A small masked image model, trained from scratch.
Model: 5.74M parameters, 32-pixel images, encoder patch size [2, 2], decoder width 128.
Training: adamw at rate 0.0021, 7800 steps.
Data: trained on photos with spoken descriptions (Open Images, Localized Narratives), 203450 training examples.
Rows from block 2 of the decoder of a small masked image model, named by matrix and row number. Rows with one number belong to one neuron. Each number is 128 + 32 x the weight over its row's rms, rounded and kept within 0 to 255. All counts start at 0. Numbers have three digits each.
After each neuron's rows are labels from the 100 images, of 14976, where the neuron reaches its highest value: "top examples" is what is common among them. Only what is clearly more common there than usual is listed. The data: photos with spoken descriptions (Open Images, Localized Narratives).
# fc1: MLP up (decoder.2.mlp.fc1.weight, 512x128), inputs 86-127
# fc2: MLP down (decoder.2.mlp.fc2.weight, 128x512, transposed), outputs 86-127

fc1.384:137106122085148163112086127164107164133154137215184147088152058146081146119143117156168123094133150107108133158133130126151132
fc2.384:096125106137138138152210137105145131142135135147102170116133193148106120139176160146165190112095135102141113094132151109083085
top examples: text has "dark"

fc1.312:165093150148107117092090113097142141119152150204134102125110150127152161160142109176082119029120138116127122091087108149107097
fc2.312:139140101127132132141188145098157130076097156132149122152168227149143182181178234139081127098166119117140127147137096130136109
top examples: text has "sky"

fc1.299:100136199110127118136067123140165137143155144202165147122105080117175114099063097060115129160132143149093095182132141114137121
fc2.299:148130111043121119156113160132135139114084089180124159183088078137153093157199102102116141101101145135151122095098159103106134
top examples: text has "white"

fc1.339:116130062137132093112075117141158114094127123154149083092146099090148125068117100134161183126154075127120190126135151118148054
fc2.339:152147098142203183137106129111124153142126113147107158180073064120141123123143108089180196097095130060073126110117136104137147
top examples: text has "sky"

fc1.128:191147077165123140099172124134163144131108114133077145131123142133114120140063037115112108082164111139087132176108148083139182
fc2.128:155118169171156170137143133154068109084130135097178073107152099150119105169173205163122148145102138105156149127163116161106119
top examples: text has "wall"

fc1.436:118122123138064222127142159213161167099098147125117099170120167137131080135148149156168133145150169160085104104118143139108124
fc2.436:107080088106119126186132117160147106134154108146160103168136204121106117122111191152139133140137088118136107107167135128124088
top examples: text has "color"; text has "red"

fc1.270:164082076113088069144091107082122126134116125149119137169092124128125127117164210189079113120104209148177104109095126151126150
fc2.270:140153123146108130117159146106122088170135128109158103086125144171124135169147210097119173112103217146130155125120130129081102
top examples: text has "red"

fc1.234:189134093150118099144130141133101149156141107140100147148103170127146106121180143157101112111134172151104127111126136140119173
fc2.234:106130126183131151157199172117132116149164127063114140079120063197134086128143138136147139149124124105136140162134171138075083
top examples: text has "dark"

fc1.320:137139014146136105156205127114121158165147136134080156139123148125111115102132086131095131135106139118113096097124161127094141
fc2.320:120120139119114129127124151117142143130139136127116131131128000119123087155156050125131151120120149133127129121128181146141112
top examples: text has "wall"

fc1.409:148110072116104114124142113109088089121135118096171135139129119134142121108062182177087140131132221129173141145084128110142148
fc2.409:153134147127122134145133109092117099148120123137130143099111085157114130173169120108171109084127212126148132162086109122073152
top examples: text has "red"; text has "color"

fc1.501:107078174145105153113141148139153160120128174190101131169155151127138112191211118179137097099111145110126100091124141152093140
fc2.501:097124119131122123144156167125148099097155138146122112157134255090132167118179224161103118148154075134152140110174111118122094
top examples: text has "sky"

fc1.370:119175113077155168121099133180158172149169154206155150092145056138042131129134118154140135104109146108114121157120139121143138
fc2.370:108136055102137139145151123105140136125107130134142183118134177173106113136198186137146152141073131098142122122107153107093096
top examples: text has "dark"

fc1.268:106198113067143155133117125181180163139165148194148135094136065131043126148118091143109147108099133107114105169106149119133134
fc2.268:123156054088139142131114113110137138130108127140159172112131168170100128115223198136131124149069127095148112131102145118098094
top examples: text has "dark"

fc1.475:119130170125113086123121119102143132125146135205094151137128120119142152148181120147091105054121079119113147098112134162122103
fc2.475:085158113130156114130158145113147119092121161151082135135129165115136164157159159142057111145159082142114148115163095149133110
top examples: text has "sky"

fc1.438:104158113122110107128155119125115096121127108150051086131108073101177090146170040100098141123102149156107117126103158117146147
fc2.438:123127113127105112131120128104160113115108113128112125132112255131134138134117254110126101140125131140095145128139123112113110
top examples: text has "white"

fc1.200:173141095154078104158121103136138091092121104175093137137137092147153104147146086117132117153135065138101191117123133144139166
fc2.200:106159131133143141178182169095161115126152133075154104130132226126131128134115192124098096152067164129155135127122131163104097
top examples: text has "red"

fc1.371:218146092152106091117145122117095117112139103138114101144100128133143132129185156156110122127150139151093136118078142140121148
fc2.371:122128131159157140157176145096127130133146135077116136104149163172115121137106205101147110199129107086137129186117136142068099
top examples: text has "dark"

fc1.474:154187134089184173111111145143159177092149129213151187161143155140145124142133058161131074171137157113166130177150126134129116
fc2.474:193099094072152148151144161167149137112122097195136108118121057095113105085183073163110122089220176119130144134115153116175098
top examples: text has "white"

fc1.340:111135060120136168120082133102114089127113095121167093099098112138108115113087150109139115127162195120116120155107092121138147
fc2.340:181113113152104147103103113102122136123073122139168136126123096148118107170130112111150155121102215143134135156107154130129132
top examples: text has "red"; text has "color"

fc1.276:097066175148103094138136099156127142189117172166135125160170122144189110142153139125149133085118070111155130143121161121105118
fc2.276:086143136088127087137147121095129104096082138140097081178147182077113153139150173194099185140147122127199157069179099161152135
top examples: text has "sky"

fc1.11:105097110102156166127097136113105137093136145134189136079142074145063143139173126142153149122112184104141096165132131129144133
fc2.11:119138102128122139177120124123141117126105133147155146148131255150113086122195231153124098124106132112127134084137120135089093
top examples: text has "dark"